From a checkpoint of a small sound classifier.
Model: arch preact_resnet, norm batchnorm, activation hardswish, widths [64, 112, 192].
Data: trained on short read English sentences (LibriTTS-R), 98.3 epochs.
Rows from block 6, named by matrix and row number. Rows with one number belong to one channel. Each number is 50 + 10 x the weight over its row's rms, rounded and kept within 0 to 99. All counts start at 0. After the name is the row's rms in percent of the matrix's.
# convs0: first 3x3 conv, stride 2 (model.blocks.6.convs.0.weight, 112x64x3x3), inputs 16-31, a 3x3 kernel for each
# convs1: second 3x3 conv (model.blocks.6.convs.1.weight, 112x112x3x3, transposed), outputs 16-31, a 3x3 kernel for each
convs0.3 103:50 52 44 65 64 58 58 44 45 48 45 47 39 49 48 52 45 33 35 37 31 58 55 52 59 57 53 22 47 65 54 51 49 50 57 46 35 56 59 51 57 49 56 60 56 44 55 51 27 33 31 20 30 42 49 47 46 72 67 64 65 62 63 42 48 65 50 43 44 48 50 32 49 46 49 24 45 43 45 50 37 45 55 44 40 54 51 46 38 40 58 51 47 44 39 35 45 42 44 42 40 44 25 36 56 66 63 57 45 40 44 24 33 52 66 68 57 29 58 53 35 58 42 53 65 67 60 52 51 41 30 41 55 58 54 57 56 53 48 45 46 53 35 30
convs0.4 094:28 41 42 50 43 48 44 46 55 50 50 49 51 52 51 35 32 35 40 44 46 39 39 44 43 37 52 47 51 46 45 39 48 56 50 44 48 49 43 38 37 42 41 46 32 66 49 69 70 53 70 62 60 54 39 39 38 36 35 34 53 56 61 71 71 77 60 71 60 42 49 50 59 58 54 67 67 66 34 34 23 32 35 41 57 55 59 43 49 37 44 46 49 37 45 48 67 61 56 48 44 46 58 55 54 42 42 43 48 45 43 57 52 48 48 52 43 44 39 33 46 39 27 71 47 66 41 36 39 42 33 31 61 52 37 35 43 51 46 50 54 34 41 47
convs0.5 099:43 42 32 66 63 67 60 60 66 43 39 48 55 61 68 58 61 59 28 26 26 60 60 56 57 61 61 52 53 56 52 50 55 48 50 55 53 55 51 51 48 54 45 50 52 57 62 58 35 32 38 20 23 29 42 39 38 68 66 68 69 68 70 51 61 66 50 45 55 31 29 12 48 48 47 34 42 36 48 52 44 48 48 46 44 51 55 45 42 43 63 61 63 50 48 49 51 51 63 52 51 55 52 58 57 55 56 61 56 48 57 49 53 52 51 51 52 42 50 40 54 69 59 53 69 65 74 66 69 58 43 54 43 44 45 51 51 49 57 57 62 60 60 60
convs0.6 093:41 46 46 51 44 40 40 49 50 48 51 45 64 62 48 39 42 41 37 36 49 43 44 44 43 39 50 48 49 51 45 49 53 43 39 49 38 57 57 37 50 43 36 45 49 61 50 56 72 55 61 73 70 58 43 50 52 26 28 26 41 48 58 62 66 69 63 67 54 51 46 56 46 44 41 71 70 71 34 26 31 45 47 51 65 55 50 44 48 45 46 42 42 44 49 47 67 61 53 44 40 47 62 51 55 46 45 49 46 40 44 61 51 51 50 54 53 57 42 50 56 40 40 56 51 65 46 46 48 45 34 32 68 65 53 37 40 50 55 52 48 41 53 51
convs0.7 093:40 47 47 53 45 44 40 46 46 48 51 47 61 60 52 35 37 36 37 38 44 42 45 45 39 35 49 46 51 50 47 48 48 43 39 47 38 55 53 37 48 41 36 46 45 68 52 57 75 55 62 73 67 57 40 46 50 28 28 25 42 47 56 63 68 70 59 67 55 50 48 56 49 46 42 66 69 73 35 25 29 43 47 46 62 52 51 44 48 43 46 43 42 42 45 43 67 63 55 45 41 43 60 52 56 44 45 47 48 40 42 59 50 50 52 54 52 54 41 49 52 37 38 59 54 64 48 45 47 43 32 31 68 64 51 35 38 48 55 54 50 38 46 45
convs0.8 095:68 69 78 35 41 36 38 40 36 49 50 62 48 52 53 52 50 47 55 54 63 42 43 38 49 47 42 58 55 54 46 47 41 44 51 34 44 51 57 47 49 40 58 51 29 22 46 39 63 55 61 56 52 75 67 70 74 42 43 37 41 34 29 29 40 38 53 62 54 74 68 67 23 39 45 54 53 57 57 61 63 46 50 58 55 49 53 39 52 40 53 46 44 40 39 52 37 40 42 52 44 37 47 44 51 55 47 51 48 51 36 55 53 53 51 46 58 71 64 76 45 43 62 49 63 48 48 44 36 53 55 54 53 42 56 54 57 54 40 43 37 47 45 47
convs0.9 105:58 61 65 34 45 42 57 60 58 62 63 65 19 32 34 65 64 59 68 57 59 27 28 34 57 53 52 45 37 39 50 49 45 41 47 49 48 35 47 46 42 51 46 44 55 43 52 45 65 60 69 60 54 67 60 61 59 50 49 52 52 54 55 55 51 60 60 53 62 52 52 53 56 54 53 36 35 43 62 60 56 66 76 69 28 35 38 49 51 55 40 44 47 73 70 69 32 30 33 56 55 63 37 37 43 56 52 52 55 46 60 35 33 38 61 52 53 53 55 56 38 41 37 44 69 46 44 39 41 46 43 40 49 49 47 53 60 65 38 47 48 64 62 59
convs0.10 093:34 40 53 58 47 42 40 47 54 45 47 50 66 61 47 37 42 40 29 28 46 50 49 42 48 42 55 48 45 49 48 48 41 39 39 51 38 57 52 41 43 31 35 43 43 46 48 55 58 56 59 71 67 52 40 46 50 32 30 26 43 51 59 57 57 67 57 59 51 52 40 57 48 47 40 64 63 62 37 25 26 40 47 50 67 46 41 42 45 38 46 43 42 46 50 51 68 59 50 42 41 44 58 53 51 47 53 44 44 45 42 58 54 52 53 60 49 62 46 58 67 42 39 48 50 62 56 54 51 49 37 42 69 65 55 30 37 52 56 53 47 43 54 51
convs0.11 104:52 36 39 39 44 49 51 49 52 67 49 42 47 49 51 61 58 44 54 54 51 67 61 59 49 43 47 52 54 55 82 76 62 40 41 53 57 51 58 58 56 56 29 30 33 25 46 40 47 58 60 58 44 48 45 35 32 57 60 55 51 46 37 39 39 34 44 43 47 54 50 50 41 46 32 60 51 52 58 59 49 62 46 37 43 42 46 49 81 51 56 54 60 67 58 50 48 48 54 47 56 53 52 63 51 72 71 73 40 49 49 50 53 53 69 70 68 60 68 56 65 56 56 71 52 68 53 60 76 47 60 65 56 60 53 55 46 47 41 45 50 53 49 46
convs0.12 095:28 35 46 52 44 45 55 51 56 53 54 57 40 39 43 48 40 47 52 57 54 43 38 36 57 48 54 53 49 43 44 40 43 68 61 46 56 48 39 40 41 45 45 60 38 64 44 70 63 56 74 44 52 60 36 37 43 51 50 48 61 60 57 72 72 76 55 64 65 49 53 52 62 66 65 60 61 59 51 56 46 29 35 30 48 57 62 51 49 46 47 47 44 37 45 47 57 56 53 50 50 55 59 57 53 44 44 42 45 49 48 63 51 44 47 49 43 31 44 31 37 56 36 74 47 64 40 30 32 45 39 37 52 52 40 54 56 60 49 52 53 39 39 45
convs0.13 098:47 44 57 48 54 51 46 50 47 50 46 56 38 49 54 62 52 48 51 44 40 55 54 55 56 44 41 42 43 52 60 55 54 48 41 48 49 59 71 53 58 72 43 49 72 31 54 35 38 61 57 43 55 60 58 50 46 56 52 46 52 48 48 45 56 61 43 59 69 33 40 53 56 46 37 44 46 37 66 58 46 52 72 61 38 58 65 45 61 66 56 54 57 57 53 54 42 46 47 62 53 59 33 44 44 65 51 46 54 38 48 22 35 37 67 52 42 37 59 53 40 53 57 31 64 50 41 38 27 41 45 41 41 58 43 53 53 65 40 52 58 47 47 56
convs1.3 115:50 42 53 56 41 41 51 44 43 62 49 41 49 48 43 42 46 46 25 29 30 64 62 53 45 42 37 59 49 44 61 59 58 43 51 51 61 67 61 45 40 41 46 41 36 63 69 61 41 38 40 48 42 37 39 49 49 42 52 48 61 62 61 55 51 58 39 45 43 48 42 41 43 50 49 59 49 46 25 31 24 54 52 57 38 42 42 47 42 40 42 44 41 63 53 53 35 41 22 57 57 61 48 43 44 44 49 41 44 47 59 65 58 65 42 39 36 69 57 60 45 41 36 50 46 44 59 53 55 32 36 34 46 45 47 61 49 40 46 51 47 47 51 51
convs1.4 095:35 42 55 40 48 50 54 51 40 35 34 40 58 67 72 58 67 65 45 51 46 48 64 63 34 48 55 40 35 36 45 51 53 71 71 70 33 43 54 35 49 59 30 46 50 31 40 58 36 47 55 34 48 53 46 49 37 58 63 61 50 51 51 73 76 75 41 49 41 44 48 45 43 40 39 60 61 57 44 45 39 75 76 77 43 50 40 45 50 45 45 37 43 47 52 51 32 38 41 53 50 62 50 47 39 24 30 41 53 56 55 45 45 41 30 47 50 46 43 50 44 50 45 34 38 46 74 74 61 46 51 36 46 52 47 41 35 36 55 61 67 65 66 68
convs1.5 106:57 39 35 51 48 31 59 58 60 44 37 33 40 45 41 46 48 50 41 39 40 55 60 48 39 37 33 56 48 39 47 48 50 52 56 57 65 62 59 46 45 28 51 47 46 68 62 53 43 45 27 51 49 48 49 54 51 43 43 45 45 47 50 53 49 52 51 48 46 54 52 47 46 43 42 53 46 39 33 28 32 53 50 51 50 49 45 53 53 49 45 44 36 54 55 42 31 34 34 60 57 50 57 55 50 42 48 51 53 48 59 65 63 58 44 38 34 73 64 57 49 52 39 45 47 49 59 54 48 44 40 37 57 55 56 39 38 33 39 38 41 51 57 56
convs1.6 094:43 56 61 39 43 55 46 43 38 35 34 46 54 57 64 63 68 62 54 59 47 47 52 59 26 44 59 41 36 37 41 45 47 71 71 66 38 50 55 45 45 57 24 48 61 32 48 58 47 43 54 26 47 61 54 48 37 63 62 58 46 51 48 67 66 63 56 55 47 44 49 44 47 43 39 62 62 65 51 52 46 66 67 64 55 55 48 44 52 45 54 47 46 58 52 59 41 44 50 53 55 65 60 56 51 33 32 39 60 65 53 54 56 45 34 45 53 47 48 54 56 56 51 27 33 50 69 59 53 59 56 45 47 55 46 37 29 32 53 57 56 72 72 68
convs1.7 093:44 56 61 41 46 58 45 41 40 33 34 46 56 59 66 65 68 61 53 62 47 47 52 60 26 46 59 41 36 36 43 45 49 71 70 66 36 51 52 43 46 62 24 49 63 28 48 56 45 45 59 29 49 62 54 47 37 65 62 55 48 51 46 68 66 67 54 53 47 42 48 44 46 43 38 61 60 65 49 51 45 68 67 67 52 55 47 44 49 45 53 49 44 56 50 62 39 45 48 54 56 64 59 54 51 33 29 36 62 68 55 52 53 44 33 44 55 42 47 53 54 54 54 30 35 51 70 61 56 58 55 43 48 55 46 38 30 33 55 58 58 73 71 68
convs1.8 116:53 64 64 52 46 51 42 46 44 70 72 80 52 42 46 56 62 46 64 72 60 43 31 43 52 63 60 67 64 72 50 43 43 53 53 46 47 49 43 55 47 48 51 55 57 43 49 43 55 46 45 52 54 53 57 52 57 43 45 46 46 49 49 41 36 39 55 68 65 55 48 53 59 63 57 40 39 52 61 67 62 39 35 35 56 68 66 55 46 52 50 63 48 39 37 46 51 63 58 37 47 37 44 54 53 60 47 51 53 50 44 48 53 56 57 57 57 32 42 43 54 50 53 50 52 55 36 32 39 61 70 67 48 43 40 72 69 80 50 46 45 50 53 48
convs1.9 102:55 51 59 51 44 49 54 45 34 62 61 55 44 42 41 46 33 43 55 58 64 59 60 59 64 55 42 66 64 62 50 51 52 34 37 45 56 58 39 56 49 40 61 58 35 56 58 36 58 49 37 58 60 34 74 73 71 64 74 75 64 63 65 29 25 27 53 51 53 64 57 60 60 59 57 33 34 43 42 47 50 30 24 28 51 49 52 62 56 58 60 55 53 32 41 45 37 44 42 43 34 32 50 48 45 55 61 42 40 42 52 54 53 58 54 43 39 37 44 31 54 50 50 66 61 41 21 23 33 46 45 47 61 57 57 60 61 60 46 46 44 28 27 36
convs1.10 093:51 67 68 37 49 65 45 42 44 43 39 48 55 53 62 66 69 68 54 60 56 44 59 57 28 50 62 43 34 36 45 44 46 67 65 66 44 57 58 44 51 60 24 49 65 35 53 61 45 47 61 26 47 63 52 45 37 65 62 52 45 56 49 63 58 62 58 59 56 41 54 49 56 51 43 60 63 66 55 52 48 62 57 61 56 59 55 45 55 49 62 48 52 55 58 62 43 42 48 56 50 71 59 54 57 35 30 37 64 65 50 52 58 47 34 45 58 45 49 57 54 57 54 25 34 52 63 51 50 63 59 50 50 56 45 43 34 33 56 54 56 70 66 71
convs1.11 095:62 55 41 68 85 58 62 52 52 45 49 47 64 60 56 70 50 39 52 46 47 69 67 52 62 51 55 47 51 41 56 53 59 66 65 48 55 54 51 68 78 50 71 45 45 57 53 49 63 78 55 67 48 46 69 60 53 52 55 55 59 68 56 41 39 39 54 51 42 52 57 45 52 49 53 51 34 34 60 46 54 39 38 38 53 50 41 53 57 45 55 51 60 54 48 42 59 49 59 37 33 36 47 67 76 47 52 54 41 47 39 68 63 45 78 60 63 56 50 44 60 76 63 49 41 46 41 36 31 45 48 53 50 46 44 44 47 34 52 53 58 56 58 53
convs1.12 103:34 36 51 51 49 42 63 62 46 37 41 41 63 78 73 49 61 62 32 42 44 48 60 65 39 49 46 37 39 37 49 58 60 58 62 62 33 38 43 38 55 56 35 43 35 40 38 43 38 52 55 39 45 36 38 43 43 45 53 57 49 45 51 75 80 77 37 47 40 48 47 49 44 44 43 59 61 59 34 41 31 77 83 80 39 47 39 48 49 49 44 46 46 45 50 55 20 42 34 49 48 55 44 34 37 30 40 51 47 57 53 41 42 47 43 54 52 50 45 47 42 50 51 46 45 42 71 75 68 41 48 34 50 49 49 41 43 43 54 67 69 57 59 58
convs1.13 099:55 49 44 51 42 37 51 47 50 58 49 42 44 47 40 44 42 40 59 48 46 66 53 58 56 36 39 66 54 45 47 49 37 32 27 25 55 36 36 46 35 48 57 43 47 52 36 37 44 38 46 58 45 47 54 65 73 44 59 60 48 46 51 46 43 32 50 53 36 63 51 48 52 45 45 49 51 42 52 62 57 45 39 30 51 52 39 61 51 48 67 48 41 65 61 49 57 59 49 58 52 41 58 55 61 69 77 64 47 36 46 62 55 60 57 42 43 63 44 35 55 56 56 71 59 47 43 36 34 47 51 41 55 55 60 60 52 47 48 44 40 42 45 33