Weights of a small sound classifier: batches of 64.
Rows from block 9, named by matrix and row number. Rows with one number belong to one channel. Each number is 500 + 25 x the weight over the matrix's rms, rounded and kept within 0 to 999. All counts start at 0. Numbers have three digits each.
# convs0: first 3x3 conv (model.blocks.9.convs.0.weight, 112x112x3x3), inputs 8-15, a 3x3 kernel for each
# convs1: second 3x3 conv (model.blocks.9.convs.1.weight, 112x112x3x3, transposed), outputs 8-15, a 3x3 kernel for each
convs0.5:481475474492493469505523543490507491489523517499540550461494514508506481472509509462476477487494475506519536525517519478491488507520519477489511513444458548551507508501488501509479491511531477487525507433444532539494
convs0.6:496512499496498505497517510514519479539503500545531525500513508514510493516501486495512486504511504501520514537502512520495495510512510418509532460439517524498451514519506512516506495520515401504533452429523526484428
convs0.7:504516480505508497490525534486507486501497477497508512496521500511530515495497461489510488508506498491524537490502503514497483517532532501518511470398495563522482512523495514520502495519522497520511466399505556519474
convs0.8:490480496470488501460492501516517500519513539508509541492509497502486454484484500494483487486486490472500499522497505502481488492499519406491528497495468519510481504492503486500505473495494389473529497474454511501470
convs0.9:479481483479473470484496524504516517498511546525559576464495504504511483469488504476489488488476459492501525529506512483485484519512518462465503446446477527530481508505504499501492477487507455454502439430466517517475
convs0.10:488485483501505510510484487499498492492505540490512539516489483484497521492510538487479483502512519506496503478477480504508503479502511491473461546502484490513524494494490487499512507492487481449448532492479487507519
convs0.11:506512510489490511478473523489488482481510536503521505500493493470512499494508535504502509484484507472479515494480478515527508483480500518387489519523496479528508509528508487488508478474499521387508509516485484521528
convs0.12:486487491490513521518511509495486493486485494491490489500493491503494508504495489490491492488507520514510516496500494503502502492505514492500496544545496490506521490492495488505517509505500496502495541532479488508511
convs0.13:549533505488503511480481500472496505496495514488485494507496464431510522530514478543529509493496500467478500474479493557547528477485505469443450500494458474498516550536511492500513496486501480451471499496456486506530
convs0.14:486477481474479503497483475494506511539523499530507499514510490478488527521512497494473473475473485509492476494495514516497495499499510467469500493520560468456516501492491480481503501485470466463492489520554467458512
convs0.15:469482490499487475513523527505525518493522546541560563464500516504498472453483516468481488521498469522523519532518513478481501532516504463496512460461508542525492497502508515503479501516521457487510444427500542520489
convs0.16:503504503486500510508493518476501482464500513488517510501499482460522517500503514500492511482490510489493517482477489525520508458474492520442454523529482472546537513507501480487508503490500524450467513521472485548554
convs0.17:520510480490508519502499495507502485523517490516512501503501486490511508510509497514508475492502512499501491489494492518508494482492508485419486498509509488498500525518491489501512506508499480432493500508510486496500
convs0.18:497507515468490507464513541519492470517521505537531509481513505503511470494498511495508508486497507473507531520486480512515501494491506451399513511513499503528489512523514478488504465494519454414532496513494518546514
convs0.19:501500496478488506465507547505488463497525532529541524486510506500506472479500522492495504492494503463500536521495480516514491495491508453419507522520478506539483509509494486491500462485520452422530515515460517548504
convs0.20:488481502468494492476513526522513484540518516545519515491514505521501450484482499487485489496495489486515515531503504509485489503498504401468532493497511526523497503493508482493490488513527398484541493481506526519491
convs0.21:530524501485484504459494520493495485497519528509508515495511495473492474491503505518515490499491503451484509504479474528518496478474496431406480519517486512538497532526504488484495462479500426398500514511478508530512
convs0.22:468474493463487513493524521513523494519517531533546561475514511522502464482482491461479493478488509502522526518507516477486510494507528419491532494466450546549506493499512493509514495521526415491531487448456529534497
convs0.23:508511489508515501500528527504503461538492468521520503495527505519508484513501478491504494510519510500533530517504509523498502500519516461509539488443513557533467523521507512525502505530524446518538484434521553522443
convs0.24:505518483483495510480524528495495495525489477513501495493526498501508513501489462499511486501504518480532524473491494536509481512518518497509510492417530572512484513525497495513504479509509494522512493408539558513473
convs0.25:465471494456491492497518529521517487548517503562521509495519512513516477495485501476476482483494483504517524542511507502482486508508509415462531479491535509518516489486506471490500502517526426473530480485530510522515
convs0.26:523514496486498505463513525495505495502512519508487485473528522499485470489491479517505483501500506464502499491494481521508514485487489418427494506492484561538484514509493482496491459493512422456514500490480557543484
convs0.27:505515520486487487500504520508531518486500497511531526505513504497523513489502497503520529484490490502502520507512520498504505517515522508521505448419440523519490507513511506503503503506515494509509445429450509504486
convs0.28:506507495476497533460500504494514521532513487535503495507524508477513527506500460525515496482492528487515512489504494553520517529514524497508510428495537543474531518511498492505538480500503498519512417487543537465527
convs0.29:500505509492493476503514524520531505505499501517529533484509513527525506475484486488501510494492480507513526510505509483488494523520524497524532448396457535535492501505504511508492504511519488523535446399465519514482
convs0.30:502499501465480485454496519503513509506502524505514540475511508492482443470484477497504497489488487460498515501490496504501509486492510400452497497474448537530490520516516492504497463496512393455501495466438525519486
convs0.31:518518526471498472486469459482483517501506523543537533527501476343419475547525509512498503479504469482463458468454458538517507479510511512485477520511524455504502516519530456497492490466461525495475517510526458513495
convs0.32:509517517492492488483495511511520506487501500500523523502504489504524517493510487502518524491493489487493516502503518498504501511510518508513507457420409512504478511516509506509505494498510494508508453415421504500478
convs0.33:495493485482485481492520542498517499509501512519546539474512508504525490487493492483499489494492478497517542526505511504500478519518524455461504456433500546538495516515497504512496483503525450467515449419493531534494
convs0.34:477468486476496486488517549526492481533517493573532503485520507509499471487481499488479483501500478495522541549513498502483476514497498439447538505522473488518507487480490482496496483517536451450542501523472497527504
convs0.35:492502490499492488502516510512520486514503500537543552492509512527526505487484489478493493510501482505518507506502498493483473518530529493507524433401534542533482495508497508503488500515513486505524421382529529514472
convs0.36:504499483474492506483497525486472464498511518524525489512508479477515507505506529494491481472480501478496521488478482524519481464469489493410520531523479492557520510514487466483507484493504500415534524519472497551520
convs0.37:488487484494511522507496498498494498488487501486490501507500493488491511493488496486486485490513519499500512495489491517508498485504514496492500562522488484494524500500492488503518502492492487491497552511479489499519
convs0.38:509500480499508516512493496475497502481493525476495515516491477479506520504517527510497481496513525498498511478475483522521513477491500501477441548517485498512519512505488487494509512500496492453431540507478497515519
convs0.39:496502516480492501472515556516492467514515507530527507485520513510510465486499510497511512499504500474512534530499490515510506501497506438413515514515484509522476506517509486493496465502530444430536502509482522540503
convs0.40:503481470504497471503502519486502486458503517476531560490499497514526489477523521483476481502501480500509515506502521509517480529525521475504524523428420521549470521502480508508483488493512461490534521399413516538465
convs0.41:517510499474467489462495537491504491490514527515523536472511502484491464477493497508509498492477489456490519505500486513510511487490504442428488501497447519537480523519504485488488456488521444435514510489432515536497
convs0.42:459449464462477485499505514522501491536530522553540513507517511518512494492501531471458467472482479509509508505501497500491477492499494434433512498501517521539535486479474470484496497499508429434517503495508523537521
convs0.43:500494489471496496477508531515474459536515491558527489512511483505511490527511506504507494474495489493510532520494476525511477483492493469400542516513490497528507506515486469492497487511519471417549510519480513547508
convs0.44:508510503490493490494512540499518499509506495514534521491513513510533496496496484507507507491495488499515534520509513510504493517515528490502512451413469526516478517516508505511511496508524485503519438418470517511478
convs0.45:521512518478499476492463464461473514495505519527521515530499479347442491553527509525501498488506471478466476474451463539515500482508513507463466518507511446492484528524523458493497501469464520478464517500510462497489
convs0.46:476486497489501503524502494503499498487491506498507527495494499494486504479479505476488499492505512516506505493488487495501501493515518501501487572526489485503521482490500485498503513504496495497485561511480483510514
convs1.5:515475480510484507486501562533506508541507512494522542508510524509514476476498484527504501477475513484508565454480488487502572513526528438472526512476513499507437479468483513506500485498577426459553519487502515504452
convs1.6:519507464518503509468471486517529527537541511490460529536503491496496495512508483499500512500482493462474499491523549464462492448479510471497541531486496487538478515480441513522538476469491463494536528480485495544480
convs1.7:530514493507502513470510552562509482506559509470483489508524480491481483489497463496516550492495486471535582447482510502496528486521531462458497546503501472505492503488477495501523460494551464468522558511499477507486
convs1.8:526518487531524515476478487505544549564519527489466526538508524529523494527529533527530532508476515468485480552543559438453497472500555509520520496471523489522487517481460538525525474481501498515509495468532494518487
convs1.9:525486479507492508481510547539540533556533540497503527529525527532529496507513511507507507484475506481510543467481506468499553502531535466493528506497521502509499508471466516515514468508552437472527516496513507509505
convs1.10:466465476546514512515518529527521521490506478520525521463431446519470480515486513493490489536510535508484509505458475491482518540506495510522498492508504504506501473471503521500505512529549511503467486498497527516506
convs1.11:484464501518493506478499539578555509520460499517550526512483513526516480529500493484493502478515545484497535503480456446499536505506526521491536424513528513494516477469513500488486479498555518482540429538521521494520
convs1.12:488490488507495492504499503500499497504502507488480489471468497479467486492494499494493476504492495503500503485493490476473492498496499509499488494498486503490492486502502512498491496499503500495487493509496507503498
convs1.13:482486516511499528459487534601554487518496509527524532530503499504510524532499453498508545493509543464470512505490493455495544459484526511519509476503529517502527489485523490481490459498544505521538472522540526500535
convs1.14:501502503514497505491504514506521528505502501526531533470492502512517522512532512479474481511511523491508513506501474477487486479489511486510505483509498473495511495513519514495494482508502477504479483510512476513512
convs1.15:538512476507497497476496530515530531544533527486502533528540538519515488483514530528502481464464476482497532456476502453469533520531525444458508501487508504512467513476459504508500473491544421430514507486493520522470
convs1.16:475454501521470503469475537590547488482472478535554537528472506482467475516487474465472496505499533483472538509475484494511558505492539487478514450538514525491529480462528492474497485497564489462527453563512532478528
convs1.17:498501503497522531497503496505492501515493488507491475496504494494486489511506490494505526494508525505503507506510507498503520480490519499509511499510501492491501493496501508520497504511517499509515502505513504499506
convs1.18:505497504528499480493484506539553534541479491493529518513524515524527482513503501495504518491496525493495507526501483434461512496520546522499525440456552518506516497493501507488472477490530532486520447469563534516509
convs1.19:503481494538498485494489525543550532544467487499535527505513508518508454510504497501504505489503529488493519530487494420460530505513540516491515458466555531502499492472502510482482469492561517472514454472573535501484
convs1.20:516518484533514485477482480499542552553504502472473528526527527522528481506518528510502498500474500475495488555545511426446477481497532504517506468467507497523499527503471541527492464483503504518497478463505501519495
convs1.21:501487506524479484489485515557563538536485491505514533511522510530521502514515496507508527487497529493492506519489472437465525495523551513502498439466554523505516494483501499471475467494535513483488445471584533507514
convs1.22:528508489532513514481485529513530530566533517501491545528522526495516495487500502513502503497476501467481518513508528443460524494497530460499496508493522504520474524485452535514513473485551447480506523505514508517481
convs1.23:535504472517507513473471510532528495534555484498473529513495480490496496486503457506504516484470491452470521481520542483456498476490498450471491547484495492521460526481456523526527480478523453472506545478486508527465
convs1.24:531516490498507497450502526573507488491553495460456495487529463514490500515503464496521538490505460462532559446479476504501518482522534466449501548488490465522508514509479488508505447490521476448511550504489471535498
convs1.25:513522482516509467468482480507552551548508501474489526524526536496521486505514516493493486495479487480501495541537499421438456482503532498503509482481492499527506524513472533523481458484489492500488503474501502523512
convs1.26:523507504543498465479482480526561540539517487492499532520574544514508498488517495525519532520501497471486487543504480433458510484524568491481477476444542527504505520500484527474465455477510503472464483456556531510503
convs1.27:517493503504501507474497543533514496509504515484484486512514505498495476511499486501509544500497503489521560485500515498512541480522536495501508489500501489506511504487484493502513459490541499495520504506504480502509
convs1.28:531539533482491492446457506558515501478498534472450486487522497514546552518525479511481527483491475458485536451468482482477509449510533476487493509517497433509558527533512479482500433464492476491497509527508420518557
convs1.29:534507497510507501476514557520510500520525517483484495510511503493512497496493489511524546500496490484537577488507529498516539509533529472493513516503507478503490503486471504512521463497539465487526514508500491499486
convs1.30:525501494527517510489487517518529532561534531508499542538539552536531496518519518520526542494480506476489504512507508442463523475507547481502509491481534505511499528486469523509508471486539474494507494487534508513492
convs1.31:461491512484488490483487490485490491442453480517479461505474477453460474547531526455470496512517517468458482486486473502494494419444467515508529520521488507483534481498512459465476501487479525527521507521489531496541
convs1.32:516503512502493511468503559544522513508518517478495490510506492513494475500486479498524557497493515495527569475496522502515560493515528494498507493497499501514498500497491488485516463490554500511527511498506507517500
convs1.33:517485469512502501479513543552534508541529511484499521510522508524525484493489482516511518485481501475518549458476482482492549499530540465471510529493513489508505506464473516511508469503552453453527533506510498514511
convs1.34:486497467534528477491495486486523528563467474490495515517514536516494442500502521474495482518508517495522510567525522426424474513519543495477509503483521528522517496489466519526479473480504510462496515504499529518503
convs1.35:545534499490496487458498542528523513509546523479479492519525484491512503499504488501514520482487462483533574449485507491506510516526517447455529526509500470512488527512488485507506457482526458451526531522500481516486
convs1.36:493464488560503478480489536569544534537476476513569531495486498488510476520497481478470487497510529477491521524483465443488516509504522505455506455489541521502500497475497526496471484506563504450518456502541527504510
convs1.37:473484496521505499500497495496492502514468484501488493472454478509476476517487507486500488512493502506502501501490487475478500514509512525515502489501500510492473474498513524508493490486497516513504491509496514500487
convs1.38:474468479535505509524508531527518501503506485510521517456420445515463477507482495491491489534512542509484508505463473508480531520497509526505481499510499519502504489478503516496494508515552518497476496505500542519509
convs1.39:514494495538509485486482510527553526552477489483514514515530521519520462508497499498509521488494525484497506537503489424452508494515546521493521454456549518508506501485485511489479469490534531481519460467570531513493
convs1.40:507471482499484525483521580515507499521499523490517513510474483520508448507486482541515515490454526510560583463488531485498575501515521448515555508483535499500425473460477504517538480505598445535572516487518509498454
convs1.41:513486498531492489487488527550551515560500507497509527540556544516508482508507487506505520487494511481493517522487496432457543483522550493497504470488566526496500508478491511477494466489567498482502484493584530499496
convs1.42:505508485542516480494507506530554561535507490511537535480499514496509491501512516491491486500495511483508513515489471443472502523521541483491496490497516500505505497495483524497461470502511473478484507491520514517513
convs1.43:491482478546517470481500496536549541546470481510563513499516508503517465524495486467478483496519499476515494542520485423459470496518524515486525476459544519518517499491491529519463464506514513484519478457536527522504
convs1.44:524500492511507507471509544550522499532532525474497509496507497519523484499492479504516543497499509488532551476499512505517536501534545479488510507492499483502507498479474505510509472499549479482520517503502494503514
convs1.45:463487514495492500482486496520504488449454484507475467506462481471468482545507521442470496516518529464464498497491488504496489430449472516506539498525486506486542475492519465470496494483481526514536483530481537498552
convs1.46:493495497517515511518502494511496492515495490506487495489471489500459471499486507494500487505495502505496506492493501482466480525512508514506499502496500520500474488495510513507513517494502505500501499510506518508479